Weights of a small masked image model: arch resnet_bottleneck.
Rows from block 4 of a small masked image model, named by matrix and row number. Rows with one number belong to one channel. Each number is 128 + 24 x the weight over its row's rms, rounded and kept within 0 to 255. All counts start at 0.
After each channel's rows are labels from the 100 images, of 14848, where the channel reaches its highest value: "top examples" is what is common among them; "patch colour" is the nearest of a few named colours to the mean colour under the peak. Only what is clearly more common there than usual is listed. The data: photos of plants, animals and fungi (iNaturalist). In brackets: how many of the 100.
# convs1: 3x3 conv (model.blocks.4.convs.1.weight, 64x64x3x3, each kernel summed), inputs 0-63
# convs2: expand pointwise conv (model.blocks.4.convs.2.weight, 256x64x1x1, transposed), outputs 0-51

convs1.49 [140  98 131  77 146 169 143 117 161 113 111 136 138 114 118 138  85 138  86 105 113 118 129 168 109  97 144 149 139 152 141 136  98 153 136 173 117 146 131 115  94  93 106 190 138  93 157 146 121  98 162 110  94 158 115 150 119 121 136 113 127 111 132 149]
convs2.49 [135 145 143 115 151 117 159 116 140 159 142 131 121 159 123 126 126 139  84 114 124 100 141 154 129 204 117 145 134 131 142 110 134 154 152 142 132 123 127 114 108 119 120  96 226 127 123 132 107 114 120 127]
top examples: phylum Chordata (92); class Aves (91)
patch colour: white (100)

convs1.59 [171  34 120 134 124 119 171 129 155 144 109 116 114 103 114 113  85 144 157 155  96 142 121 124 139 129 133 158 130 108 162 141 129 102 122  98  92 128 149 121 119 170 147 137 125 138 106 154 150 154  93 131 126 117 140 143 114 115 116 156  80 129 133 115]
convs2.59 [ 87 160 160 113 121  98 109 192 122 169 100 108 121 157 115 123  86 117 147 101 138 125 131  96  96 102 170 129 127 100 102 101 135 103 143 135 123 135 133 127 132 134 127 129 118 136 136 163  87 151 130  97]
top examples: phylum Chordata (94); class Aves (93)
patch colour: white (100)

convs1.50 [129 129 136 120 139 126 103 132 167 149  75 150 143 117 110  85  98 120  89 138 139 150 120 107 122 109 130 150 125  84 135  96 142  71  99 123 151 112 131 175 114  93 118 128 108 128 174 137 134  75 127 105 162 104 155 138 136 155  98 128 116 131 120 165]
convs2.50 [127 118 133 125 129 130 113 133  95 143 146 127 114 173 123 112 129 105  61 122 113 106  98 163 160 143 101 160 134 131 115 110 163 143 124 106 158 126 126  91 119 112 150 135 148 126 150 145 106 106  88 116]
top examples: class Aves (91)
patch colour: white (100)

convs1.63 [119 135 143 160 157 145 140 134 158 143 118 100  85 139 111 157 154 128  85 143 154 127 168 155  93 172 129 129 139 137 179 120 110 111  96 124  95  91 150 135 154 130 167 117  67 138 160 151 133 117 125 144 169  88 104 132 117 118 113 133 137 132 137 139]
convs2.63 [134 107 123 110 116 106 154 143 125 166 126 127  77 133 114 132  69 110 127 141 165 146 120  98 118 117 145 118 135 123 143 128 117 182 135 128 142 118 143 113 164 120 122 111 152 143 116 119 104 126 128 164]
top examples: phylum Chordata (95); class Aves (93)
patch colour: white (96)

convs1.0 [139 147 138 139 118  65 126 114 135 117 139  82 148 144 147 144  78 145 100 148 118 109 150 141 125  84 140 117 167  62 132  93 148 166 142 150 134 117  97 124 144 144 116 120 129 164 153  84 115 118 144 125 166 102 102 142 111 103 104 115 123 116 125 142]
convs2.0 [157 158 113 104 110 162 114 149 125 141 114 144 140 162 122 131  80  85  99 118  97 144  99 130 130 129 137 101 143 115 152 149 139 110  94 120 127 115 157 159  94 127 129 136 108 145 136 117 150 108 106 109]
top examples: phylum Chordata (94); class Aves (93)
patch colour: white (100)

convs1.32 [134 133 170 140 147  91 112 129 144 144 109 161 131  88 101 109  71 149 171 182 128 112 135 151 151 109 111 120 138  97 153 107 123  78 126 134 130 121 137 148 129  87 131 155 133 119 123 133 140  58 124 104 146  93 131 122 145 113 126 139 130 139 166 108]
convs2.32 [119  97 139 115 118 126 134 147 167 161 117  53 138 147 103 136 121  91 132  99 101 150 138 165 130 116 131 130 120 188 134 138 114 104 117 145 120 138 119 122 113 119 120 150 131 141 111  92  99 148  95 113]
top examples: class Aves (90)
patch colour: white (100)

convs1.5 [141  74 115 152 114 123 137 145 134 101 137 141 156 162  53 130 127 118 130 158 132 138 142 130  86 121 134 142 149  92 124 128  95 102 156 133 114 148 115 115 144 112 140  99 114  98 147 165 117 109 199 108 118 134 127 163  93 105 147 153 129 128 130  98]
convs2.5 [213 147 188 126 149 115 151 144 118 144 120 124 111 160 138  99 117 137 139 141 131 154  90 107 137 128 132 165 133 124 138 160 148 174 106 133 109 116 143 105 122 119 125 122 110 145 119 117  98 122 140 104]
top examples: class Aves (92); phylum Chordata (92); order Accipitriformes (25); family: Accipitridae (25)
patch colour: white (100)

convs1.8 [114 117 155  90 110 101 123 112 108 122 128  77 106 143 146 150  98 158 124 121 113 170 120 120 131  93 145 133 156  60 101 129 151 163 139 134 141 102 147  76 124 130 131 159 132 141 124  70 129 145 118 140 172  85 114 147  94 125 121 129 124 115 143 129]
convs2.8 [139 181 106 127 123  85 125 128 130 209 121  89 135  79 122 117 111 129 134  71 161 141 130 114 110 104 152 102 122 116 124 159 159 113  95 143 138 157 150  98 129 142 131 147 104 139 118 135  84 122 110 103]
top examples: class Aves (90)
patch colour: white (100)

convs1.35 [136 137 134 146 172 125 147 104 118 137 161  97  93 153 151 130 159 148 152 134 146 133 130 108 104 134 131 142 155 148 158 178 137 164 135 103 155 217 131 138 140 176  97 139 140 105  95  81 143 136 141 132 120 161 118 131 140 130 149 130 119 134 133 134]
convs2.35 [116 129 105  91 101 108 130 139 121 125  87 119 128 130  99  90 132 140 111 109  95 104 133 123  99 122 137 142  95 145 110 114  68 125 133 128 110 135  84  86 128 119 117 153 112 119  99 120  83  86  94 109]
top examples: class Aves (89)
patch colour: white (100)

convs1.52 [125 118 119 133  75 152 108 106 164  76 129 152 141 154 106 124 147 107 161 126 151 187 123  87 106 144 138 158 136 127 125 114 163 133 149  88 126 117 150 148 122 123 153 116 129 169  93 167 124 160 106 159  75 117 131 121 129 134 145  95 122 131 132 106]
convs2.52 [118 124 187  98 124 146  91 112 162 136 100 113 133 140  86  77  86 163 115 113 132 134 139 109 111 155 140 107  90 100 119 113 105 119  76 142  96 113  79 122 105 141 126 140 123 156 108 174  94 119 100 105]
top examples: class Aves (90)
patch colour: white (100)

convs1.7 [104 166 197 116 103 129 102 114 123 104 186 105 148 129 128 121  82 146 176 111 136 114 130 119 114 107 162 143 132  93 116 127  95 150 117 116 129 160 167 112 155 116 154 123 121 167 118 129 147 111 162 138 121 120 106 137 177  89 118 131 122 125 136 116]
convs2.7 [152 134 119 107 127 163  99 125 121 151 123  88 124 101 101 129 122 122 138  87 161 182 150 106  96 151 150  91  98 143 126 164 123 123 107 167  84 178 121 145  90 118 167 168 119 152  94 171 108 117 110 140]
top examples: class Aves (90)
patch colour: white (100)

convs1.24 [130 148 114  87 132 123 102  88  93 135 150 128 125 154 129 110  81 141 150  61 114 107  93 107 127 109 125 116 124 127  94 150 145 164 101 122 140 124 104 113 145 131 102 152 155 114  83  78 110 148  95 109 110 117 124  99 134 104 157 138  84 140 129 116]
convs2.24 [136 137 135 137  74 120 201 165 150  75 116  93 109 135 144  98  98 149 111  99 143 134 129 148 103 158 118 142  62 129 175 134 119 107 145 130 105 120 110  90 165  60  90 152  82  59 135  85 124 119 132 113]
top examples: class Aves (85)
patch colour: white (98)

convs1.1 [ 89 122 185 115 104 104 100 130 137 114 124 129 120 108  83 145 150 107 158 134 108 133 118  90 134 110 143 115 125  74 113 122  49 128  98 117 135  84 164 111 129  99 112 140 125 164 169 102 120 119 113 120 143 113 101 141 156 139 112 139 121 133 122 142]
convs2.1 [155 137 143  82 119 157 106 155 108 133 117 108 120 127 120 138 104 105 111 126 131 172 138 108 113 131 129 124  98 136 123 163 154  81  96 143 111 190 156 135  91 138 169 162  94 127 117 210 103 118 101 102]
top examples: class Aves (90)
patch colour: white (100)

convs1.9 [ 99 215 153 118 111 140 135 146 172 117 136 111 127 114 126 144 106 164 158 126 126 140 201 135 119 126 127 134 114 146 149  83 140 155 156 108 141  80 151 109 122 137 153 118 122 155 102 136 153 125 126 138 128 117 166 120 162 119 108 120 127 117 111 150]
convs2.9 [135 118 127 111 132 162 100 115 140 143 111  86 130 121 119 141 125 153 138  90 143 158 176 141  96 136 149  96  99 141 127 159 131 166 117 202  85 177 142 128 122 112 168 155 127 168 101 148 107 125 107 136]
top examples: class Aves (86)
patch colour: white (100)

convs1.30 [101 102 127 116 131  62 129 107  86 116 150 111  96 155 129 134 133 140 147 118 135 123 143 161  55 153 128 128 185 101 118 171 159 129 118 105 136 159 157  91 135 131 130 133 136 116 120 109 123 143 123 162 132 156 131 151 106  95 159 137 111 140 142 105]
convs2.30 [140 120 133 114 121 131 107 121 115  98  78 149 187 133  74  95 133 127 108 128 138 106 119 117 121 101 150 114 107  91 111 110 115 117  72 130 124 117  93 121 118 118 133 149 116 137 116 123  96  94 103 114]
top examples: class Aves (88)
patch colour: white (100)

convs1.3 [105 102 131 112 168 121 147 107  92 147 134  89 107 108 143 133 145 137 127  63 123 120 103 148 148 151 144 119  94 138  64 187 131 169 115 161 143 132 148  78 108 126  92 134 146 121 134 100 120 149 135 130 134 153 159 134 154 113 134 130 129 108 111 133]
convs2.3 [121 126 127 125 112 131 115 154 159 104 109 136 185  81  83  90 157 132 110 159 147 120 141 123 115 110 132 120 124 127 121 129 107 137  96 142 130 154 126 118 148 109 110 121  95 116 118  85 102  92 119 152]
top examples: class Aves (85)
patch colour: white (100)

convs1.53 [165 111 127 154 161 157 107  92 158  97  99 117 129 118  97 131 100 169 122 130 143  97 112 167  97 111 178 151 103  74 140 112 110 166 136 170 153 113 148 121 112  94 118 107 127 124 135 118 137 114 150 126 145 168 116 133 129 109 151 127 105 105 116 163]
convs2.53 [150  81 146 129  92 129 134 127 137 112 136 142 108 167 124 152 114 112 100 114 179 109 139 175 141 122 111 108 112 135 117 134 109 129 155 138 130  81 136 119 119 104 117 126 128 128 130 109 132 117 117 121]
top examples: phylum Chordata (94); class Aves (93)
patch colour: white (99)

convs1.28 [104 142 128 113 151 147 135 129 143 129 164 125 151 123 138 146 147 137 170  84 118 139 147 138 160 124 166 159 122 172  81 153 101 182 162 148 153 136  95 121 128 128 124 120 131 106 124 142 128 144 156  88 114 156 156 143 155 128 115 193 116 147 161 136]
convs2.28 [ 91  90 113 141 128 163 147 121 130 113 124 132 117 136 158 139 109 194 139 115 133 145 142 114  78 131 112 136 100 125 117 178 148 170 122 131  98 121 147 144 137 126 152 135 106 133  78 102 124 115 148 158]
top examples: class Aves (88)
patch colour: white (100)

convs1.46 [123 116 178 130 136  91 131 113 122 142  81 106 115 102 143 157 163  87 116 131 122 126 135 137 152 124 146 103 125 154  84 136  91 132 112 117 128  88 164 127 125 121 134 162 101 131 135 101  92 156 151  94 203 107 104  97 104 123 134 120 139 148 121 118]
convs2.46 [145 116 132 144 126 171 104 103 155 123 122 131 152 109 154 123 130 137 113 134 179 116 115 131 133 121 139 115 155 140 178 131 165 136 155 104 141 103 152 147 169 126 159 126  54 120 104 141 125 150 161 121]
top examples: class Aves (87)
patch colour: white (98)