Weights of a small masked image model: 65.7 epochs.
Rows from block 2 of a small masked image model, named by matrix and row number. Rows with one number belong to one channel. Each number is 128 + 32 x the weight over its row's rms, rounded and kept within 0 to 255. All counts start at 0. Numbers have three digits each. After the name is the row's rms in percent of the matrix's.
After each channel's rows are labels from the 100 images, of 14848, where the channel reaches its highest value: "strongest on" is what is common among them. Only what is clearly more common there than usual is listed. The data: photos of plants, animals and fungi (iNaturalist). In brackets: how many of the 100, against the usual share in percent.
# convs1: 3x3 conv, stride 2 (model.blocks.2.convs.1.weight, 64x64x3x3, each kernel summed), inputs 0-63
# convs2: expand pointwise conv (model.blocks.2.convs.2.weight, 256x64x1x1, transposed), outputs 0-85

convs1.37 105:097185132092158087110069119099109094155161130100107147132102066091154156189056098109081071111143128090115099153119125096149140193145082135096188156094143172134119114110106131098125121116086111
convs2.37 095:126107125142138154107141249145139138129157177109136140107160171111119125131150144151138107183048137127096126232118182104110111156133119120130109100175134107140158074109103122121091109128149101171124167136123200143027147069142151168165108102161137127143105090
strongest on: order Passeriformes (53 vs 25)

convs1.27 097:086124084142135094130149143121102124137081158098147134093100049142047192082119159106139061161132117103106135119187121124089178195105176100130141143115126160111128149124148125148128088090074130
convs2.27 104:108152149133121197128149162120142161126189134126122125105156161111083152155127137147163136110088068180079158121132154125103084116129146101150143139135147210169070150131107161147154213182145127142122128129124146122171115142093153128126118163122116203102168111
strongest on: phylum Chordata (92 vs 60.9); class Aves (89 vs 55.1); order Passeriformes (60 vs 25)

convs1.53 106:114186166155118155133140157170103157124082170127124143164086137159109205116188160135153117134104090170147135111115125129215139109146111123151123089147159108152120136226146093131190142169134120
convs2.53 094:183150093075143088154116140114194112121120123083116076149114111105131175109093083104114114127106080142114142082133097053116137089105146167097110100133130124161093149145106161137064112124113129125129092114128133148134097153134122143141112138196187150157061173
strongest on: class Aves (87 vs 55.1); order Passeriformes (68 vs 25)

convs1.34 157:083135132159162072126114116134132053168169144128119118131145125131169128187098146114156069188067182130106108196086136128137173105128124118102129143086170173118131105151062162083126143125100099
convs2.34 105:112063133127139089131143131116122120164126104069078105120126168116117101097117124121117110127065086099094129162104099113106151138102058124071093083117139171104122102132121132115089114090151084141116098152127089134108121079111170125123113100120102144122121111
strongest on: class Aves (86 vs 55.1); order Passeriformes (60 vs 25)

convs1.5 110:155131123149169142111167125115144076090142093154167098158226148084111136088149150094148111197129126113083111161132114145143084119095116129142098121045138090151122118135116126060081148075138094
convs2.5 098:133108144094160147102105132153116129127157203133142172169073109161179090173139098138139115136135213192059103148159169114113137132085063119151074119144081109139146151129124094137184136135151136130127070089111123182122116137140142119154160129151149158156097084
strongest on: class Aves (85 vs 55.1)

convs1.56 075:146118147098105116092167158053129150160177134143142113140049155112140115119142095116092153172167124066105081079102184153114118171152085086147091157150100110135149117142100124132092059164131173
convs2.56 104:151113093099197123133093135105255134156123165100096151125110092129155135179151097127097095122105117126162146125141149159111089113165122089137147133122044116107118143019162162133125142111099158128089143096156148123119094127122103135134106106143102127111129136
strongest on: class Aves (87 vs 55.1)

convs1.49 125:108152026120117118177053142118158179146121103122137153030122120079139136131111121113134145103137137121170124139126143095059138147128146116159092160164166149125078146069131102145110091139105093
convs2.49 104:111095166134119150151100190112140123198081046155102065101142124095121140103107145056151126158089125124125130133123134131127125079149150137066165140141113170154122124160116195166129138166115131132104114121141156117102088116122067179190112139122109168123143144
strongest on: order Passeriformes (54 vs 25)

convs1.46 093:126147087124085128138144123085111053142162125165148053164137169129094113137188145117161093155115130133153103117142166174140077135156149082131129135098107095138100118088080144100184100066134202
convs2.46 098:157064126109122138059123157165120107128128193147073130139112148102118132128105119115113166133082165139174095133139109097138158136119155131121146122148183150145172121142097098088159127110108105164151133107068141124127111161153154121177117107110099105082169080
strongest on: phylum Chordata (92 vs 60.9); class Aves (88 vs 55.1); order Passeriformes (53 vs 25)

convs1.62 086:176175157106141163156166125080174128133116102106151116105103109145199126119109149117108122165142119160148166086087167164115083137138132125152110120172165144134123042051196133154158097101110082
convs2.62 095:169107079099120146099173148157098121115130138162125199130082119121153133140134174161127151106106153137105095124103171128105078178069155160113124150124111110118157115160090161097147117139114191146125160134126131101073159121192136149138145137111100088108113105
strongest on: class Aves (87 vs 55.1); order Passeriformes (54 vs 25)

convs1.1 087:130208115092135123109074087060154136108097087099110158104140072103138208138095146158100125113125106110111085115101130151133034076126096114102113132169136131126093095072166126127155125144128124
convs2.1 100:172148115147158149159085151149111147139192134113168118100127114124110115144127156142152143149101143185128128148137243164157097115146127134101097166137106143141170133093176134158183092095139139069176173137127157161128123163099136129147113156138143139156124159
strongest on: class Aves (84 vs 55.1)

convs1.26 097:134140182115121091157121099039181120124124120163080148136044095123159093115102132115109122144110144101098140114110155037159124065149086140101176160142136127088104138141126094141163176144098111
convs2.26 104:159161055118175143124110186140108115143174154124177115141107128158152077158141158173141109164131093152131118140127199165151115173174169102134113133154094122184184148145152150150202092120175112084136139118144133142102155146124150103120123163153151128153120153
strongest on: class Aves (87 vs 55.1)

convs1.42 153:094142162120112135110148098161156088142162162133163084188178128153149170141095130128109136119040178126144129170113164112188143135143157179154120072148136144180165137140056137131149183167143116
convs2.42 124:083112128125157073124113124112117124150102108129118109157116113156055130139087111140132120102130113089129099133135131092199141132141072124122144083062125111080136082107155134027139121122097088079129120117130102139138122124132146107119120064113104130149122118
strongest on: class Aves (84 vs 55.1)

convs1.3 093:174128116087094091173167180130100139152142160116115104094040188148139111108156131126142114130162140134125072111087137165045156180141115065147093149164135117156117107110146115164101070100127125
convs2.3 103:130182095133136110138119139139122168150146099153097057080189094073132168125105125130083119120112095123120090105216137088086129062065155154097093199140111106153073126206103120106095130168128133105132107069077111042130086137122163135138076073087137138119144106
strongest on: order Passeriformes (60 vs 25)

convs1.14 080:135110141079139111100158132128127147137162162130142144170024099115114207085137152096118144108127156154118080099115145139201143164120073125129116100064129159160170143194120115126094125142136181
convs2.14 096:152149132111121124138107121112113130118148132038168140119125066151125193119151043146112116142107079155102140125166148076130091100116165138106098107134115169182108150175146085123121134105107103100145107055102111152128106155092124131135048127185189164108118137
strongest on: class Aves (86 vs 55.1); order Passeriformes (63 vs 25)

convs1.24 075:174114141061138096150142114085114128178161134076150102093105126136192135109139125128124115158104157136121097110079227124102167113155101113095088138162137082145121104112095158192211118126132132
convs2.24 095:110088085130139133155142117132184142201079083143101132127110123109142152135100099152101170142089108063069116118145131118143146166167107136102161116101101115100099117063050172092146086120113201096053161084136139084085109126135183138135159112125120150150108164
strongest on: phylum Chordata (93 vs 60.9); class Aves (91 vs 55.1); order Passeriformes (57 vs 25)

convs1.48 104:143102137157110122113170180130076115081142072122085059119106124110081072130165096135084118060113091097087084139146124113196119146196164145144132114094112115160108142129081175147153121161136124
convs2.48 102:105072075117202114079118142136125151135090174092161149153140156131138156129116128151103136147128141148051114138154109107129133133074069110141114084173150083148150138101128117128177080144111058141128113134129149178130177148068173111115084117191163162169130111
strongest on: class Aves (88 vs 55.1); order Passeriformes (54 vs 25)

convs1.31 092:161157153099184096132074144134139135127073208081118115045128131132083146155151096147112125100135138108100148114108138122103191091079117161136195176138112160108095124157165155119125089170159154
convs2.31 103:127082078111106125125154114131137178135197113108093141119134177112140153126111136138113127140101125183106134122156147110130103091134074156133113153105132074122117126099089155124139119173147073072137059078133135097100161151015157153145084114141164178114169129
strongest on: class Aves (90 vs 55.1); order Passeriformes (62 vs 25)

convs1.20 079:126132116138130152152171148153116107098192128197166067184135133147106140112142133139006158134122134070098102113149137167114074160141126138159114098117141057110107168099127135142134100116087121
convs2.20 099:195071091128167095114149108115132180170135102155067098132153074104125147106131071133098149107120106070110078112157129151127111114085181128125131104097109120125103137156166109135132120084129148069118153102146130129101170112139134142146098158077066119148143137
strongest on: class Aves (86 vs 55.1)

convs1.12 112:088138139154091162132113171141079139141158133156173131132141188147120208089134107158142134110104111206157134082120096093126099141100148150111078093138140083094159162158128044144162122143135067
convs2.12 101:153120113137127152122084129000119000111081141126115110132055083141083100119066097092121130108177166125081133000120135103136120105148140108117124090152104145141149169137087110126141136153146078122141110131115094153168162216097101128132105112136109125109119090
strongest on: phylum Chordata (95 vs 60.9); class Aves (91 vs 55.1); order Passeriformes (66 vs 25)

convs1.19 107:115143134124109100166158170084171086150050107131097154090169114140137153137122161103130070114059175134130137166155126132091174122146095144179135104142128190142090151090064130141183177153119142
convs2.19 094:120114131159082093092137112136088120100118129168132179090099138121136168134150067155149155177113129149080144124095100119113121194045116121095140112147096139109094095084076110120098188117073117108113154146027123143085127084140146149149127087174146154145178094
strongest on: class Aves (87 vs 55.1)

convs1.13 077:218183159123158151120119095137148146049144061151140145163173098099143088065121120161141140126166121131133153127129117187152117114124096128158181125064083110115113087093107122116091092118122163
convs2.13 097:156141102120107153051115134110168126088141132129128182167132130117197137114142134142101130125135127132096100134094114099110112117141166144193135092222097093149130128079120131127173106079121107105126154155137105141104159135055146131134099165133125140109117099
strongest on: class Aves (93 vs 55.1); phylum Chordata (93 vs 60.9); order Passeriformes (59 vs 25)

convs1.6 110:153108107054171139154104105070099157114140103220109140107089111140127141149126080137146094127142096090106110091184176132136173106123062142149152159127083084103150146112146129158070076134103140
convs2.6 101:144207091152160110148068096127064115147126107058145142126075118111130124155111082102117058135109127122152098152079133143123109118142086114144109146136196153111116129144125114127130102172098151079118149098157149094146088122129126124116108118111117126121109116
strongest on: class Aves (87 vs 55.1)

convs1.55 076:178171129163166111102214120185115136156130136158147100125174101102155159128154099145164146122131155069099126149099156185134078111139109157172092154151107143181089124101147194145115075128151171
convs2.55 097:137132064145132145157114064181197102092135118146066144107111098088116159144085078120089100122160121111110095095138108122122113169083112158123124119077180111153112114167143132141150140075131094157090168081146197132132119137120216126131076126098126178154141133
strongest on: class Aves (86 vs 55.1)

convs1.40 099:106125115158144129186124108050135130105214105169133105089136130103126190117121107135084150127116110079157116144183065123097117096107181059107099146153102090107131145098092128094100109129089088
convs2.40 106:154169078143147155145135180122098112157091137219142096127122120115131133129111123118140132168113127103105105123137198195142113067132139106078167138107093101126148140103097125129126122173157101128100113127050121108119133120088151159155108087099096120153149114
strongest on: class Aves (85 vs 55.1)

convs1.51 088:177139132141140144119133117128079138119100165160126059076113168118045109140131102156074175102118107102104198116164132160138146101156087152227146151111099114141122151096164150149122082155135110
convs2.51 099:137107069150150087103119092110152133065114126128132132167139101126140127113119134120107087140131165108156120137172097154112076045095104157153070117130126120121112129091129149135111114154122123148091097134184099055101186094113168139136048157103047133108188107
strongest on: class Aves (84 vs 55.1)

convs1.33 088:134126155166146158156103118158156166054135083092107130144167138076103203145127120194134221112152169140164112111137118143170097134099195140118157123137099057148152106135118109153154121129145144
convs2.33 091:172127096109126153087098139103143112157144154102126097169133081174143046119112109146113103127129128139077079098139128132151132115144110228148071102106163141173166154119118102129148096083093113076176140051147125192182075170156137132140140109176150149118135121
strongest on: order Passeriformes (50 vs 25)

convs1.36 119:147081110148110114076121158119075106041092111161127120122113133114091179144186120148082133121127100127054123152125070144102185130162189176144092129118100106138115141105178141112093186115151124
convs2.36 099:195119157128112115114118124138095119157112142150149153181103116121164087118125135103130144152114111129085125124134114130132083112082150147143061111128170144206177138130120109150148165086146124122091125087131116165128118146164093147151155140160212180136102105
strongest on: class Aves (85 vs 55.1); order Passeriformes (56 vs 25)