{
  "model": "masked image model",
  "image_size": 48,
  "horizontal_flip": true,
  "translate": 0.06,
  "kernel_size": 3,
  "optimizer": "cautious_adamw",
  "beta1": 0.9,
  "eps": 1e-06
}
Rows from block 4 of a small masked image model, named by matrix and row number. Rows with one number belong to one channel. Each number is 128 + 24 x the weight over its row's rms, rounded and kept within 0 to 255. All counts start at 0. After the name is the row's rms in percent of the matrix's.
After each channel's rows are labels from the 100 images, of 14848, where the channel reaches its highest value: "colour at peak" is the nearest of a few named colours to the mean colour under the peak. Only what is clearly more common there than usual is listed. The data: photos of plants, animals and fungi (iNaturalist).
# convs1: 3x3 conv (model.blocks.4.convs.1.weight, 64x64x3x3, each kernel summed), inputs 0-63
# convs2: expand pointwise conv (model.blocks.4.convs.2.weight, 256x64x1x1, transposed), outputs 0-51

convs1.36 124 [101 127 165 135 133 180 110 103 136 127 133  91 145 124 126 125 112 135 121 146 170 135 114 134 173  87 150 155 117 189 133 126  78 147  76 138 147 179 126 100  92 144 111 115 108 152 136  95 131 142 171  93 129 133 114 123 148 132 131 138 115 123 123 120]
convs2.36 091 [137 127 135 103 135 123 101 112 110 123 110 116 108  97 115  99 125 145 115 129 132 160 156 117 108 136 123 126 105 142 114 162  91 163 113 164 102 144  97 107 104 136 141 167  97 144  86 147 105 137 133 158]
colour at peak: white

convs1.62 086 [133  36  94 123  96 140 138 122 159 134 158 110 114 110 134 113 111  86 158 176 138  97 104 131 144  94 169 165 126 123  95  93 120 130 141 121 137 117 118 150 160 117 167 102 156 124 132 126 116 137 151 104 127 156 138 127 101 148 127 135 131 115 138 112]
convs2.62 099 [135 142 102 135 181  97 115 123  96 131 138 103  87 137 142 151 104 124 127 141 114 115 135 119 102 134 150  62 136 125 135 116 151 121 138 134  70 134 139 162 125 105 130  80 128 110 145 156 153 159 117 123]
colour at peak: black

convs1.12 112 [137 179 100 136 131 108 128 139 162 126 120 136 107  70 119 118  95 128 142 149 116 143 202 121 130 160  98 127 112 146 112  64 163 130 121 133 146  86 122 125 129 111 149 144  97 103 107 130 165 126 146 104 136 137 149 113  87 138 138 139 115 129 126 165]
convs2.12 111 [123 148 156 113 100 126 107 142 154 162 111 127 102 145 130 188 128 108 140  88 121 131 158 113 138 115 138 132 148 109 114 156  92 115 122 136 165  95 178 171 130 114 114 142  92 152 120 102 125  95 118  90]
colour at peak: white

convs1.56 116 [139 158 155 147 140 112 129 123 120 138 106 159 134 106  93 101  72 131  63 121  87 119 133 133 123  79  95 115 115  89 140  83 159 105 156 122 121 116 117 155 129 109 116 124  73 120 148 129 130 138 147  99 145 118 135 135  71 139 116 117 135 144 148 122]
convs2.56 098 [ 89 130  81 120 156 137 175  80 134 136  68 119 123 145 115 129 144 137 117  98 130 144 111 127 139 129 151 116 141 118 120 129 112 107 132 141 158  95 114 129 124 174 139 130 142 116 100 112 131 161 127 116]
colour at peak: black

convs1.13 105 [141 152 125 114  46 116  97 106 125 136 131 122 108 180  91 120 130 125 124  72 121 114 141 119 131 143 104 105 109 133 114 155 114 154  99 136 126 125 132 122 145 119 109 196 164 118  97 122 129 122 103 124  89 156 115 147 123 135 146 146  77 115 121 134]
convs2.13 098 [105 133 136 130  81 117 147 146 152 108 121  92 100 128 102  91 144 169 127 154 140  91 123 159 116 141 120 107  98 129 172 105 137 125 137 128  94 134 130  94 153  81 109 165 120 106 154 109  96 120 127 128]
colour at peak: black; white

convs1.21 106 [116 158  62  99 101 167 147 137 146 132 149  82 146 123 137 157 101 125 108  82 131  83 114 118 139 113 149 142 106 138  90 169  95 160 159 139 132 102 108 125 138 128 130 102 117 112 125 160 113 126 131 122 103  92 143 125 160 136  79 149 140 136 119 145]
convs2.21 097 [147 154 136 137  83 125 136 122 158 128 145 108 113 121 128 122 122 142 131 158 115 129 180 157 137  93 117 140 111 113 107 130 126 115 138 131 130 135 147  87 138 117 117 152 126 130 141 138 130 111 117 160]
colour at peak: black

convs1.20 100 [140 103  97 143 157 102 104 119 152 142 141 117 158  97 129 139  73 134 153 156 130 102 119 150 141 139 126 141  87 124 146 128  53 115 122 127 127  94 105 129 135  96 130 119 123 126 133 149 129  66 141 100  69 140 126 140 115 144 105 173 120 148 138 111]
convs2.20 104 [123  64 146 113 165 120 129 162 132 144 147 127 111  82 141 177 109 117 192  88 141 113 114 112 148 115 126 118 137 185 128 108 125 122 122 120 127 139 129 152 114 124 145 138 126 101 142  93 139 153 136 153]
colour at peak: brown

convs1.34 086 [118  96 102 130  69 103 114 125 149 125 120 141  96 143 109 109 152 112 134 134 105 116 141  90 130 147 103 121  89 117 147 101 126  84 132 132 134 136 148 111 117 156 127  63  74 146 153 118 128  96 150 126 109 160 108 148 110 110  98 124  78 141 164 119]
convs2.34 100 [121 179  95 135 169 111 117 115 148 113 112 104 103 112 103 146 157 157 186 148 168 129 109 154 115 141 154  89 113 160 111 116 117 124 125 140 116 125 155 138 136 129 116 123 120 123 119 104 120 139 128  73]
colour at peak: brown; black

convs1.47 148 [119 138  95 124 112 130 106  68 137 148 142 124 145 153 136 125 115 118 142 129  93 135 109 112 145 147 127 138 119 131 106 128 151 136 139 144 144 100 143 135 147  94 104 150 134 160  97 124 118 137 129  79 104 129  89 116 129 121 126 128   9 124 126 133]
convs2.47 095 [119 147 123 162 158 146 131 147 129  85 155 136 102 115 161 120 105 144 172 139 185 131 110 160 129 101 125 140  85 125 157 138  73 156 152  93 110 143  72 122 134  82 140 136 133  98 139 114 131 141 154 122]
colour at peak: black

convs1.60 076 [ 85  82 113 134 102 124 125 115 194 128  87 150 102 138 172 135 141 134 156 102 148 102 173 104 109 134 144 147 142 122 100 140 103  79 146 130 134 144 149 144 131 163 123  92 150 119 121 161 127 122 153  89 134 128 163 122 150 130 162 151 134 142 111 142]
convs2.60 098 [112 188 105 142 126 157 106 143 122 126 128 140 117 145 150 168 118 145  89 105 164 121 153 145 105 179  83 104 125 119 174 133 112 143 154  93 116 104 111 119 157 122 168 141 127 113 114 135  75 118 163 122]
colour at peak: black

convs1.44 062 [150  94 116 157 103 125 150 141 159  97 112  99 123 103 114 157 141 150 120 128 146 160 114 120 143 139 177 149 134 149 162 123  60 157 131 110 109 145 110 129 136 117 135 123  83 147 154 143  96 142 122 135 126 121 126 176 172 155  98 163 107 127 167 108]
convs2.44 100 [212 120 119 127 123 156  94  96 124 136 115 108 150 100 144 135 187 129 158 105 136 103 139 176 110 140 134 129 115 130 130 134 103 107 113 120 127 137 139 100 125 132 123 121 148 131 107 115 121 125 110  79]
colour at peak: white

convs1.11 128 [109 176 141 131 113 107 153 128 126 141 104 169 146  84 145 130  83 132 141 129  96  39 119 120 143  75 126 134 138 129 133 135 136 101 114 140 136 127 144 103 123 102 141 119 115 126 141 153 122  99 133 112 176  88 149 106  92 107 116 140 144 157 132 140]
convs2.11 103 [136 145 117 104  73 114 139 182  99 133 196 124 139  93 142 130  94 112 132 122 117 130 126  95 135 100  84 160 127  91 131 179 144 102  68 126 134 113 107 128 118 142 119 136 118 139 132 124 155 138 128 123]
colour at peak: white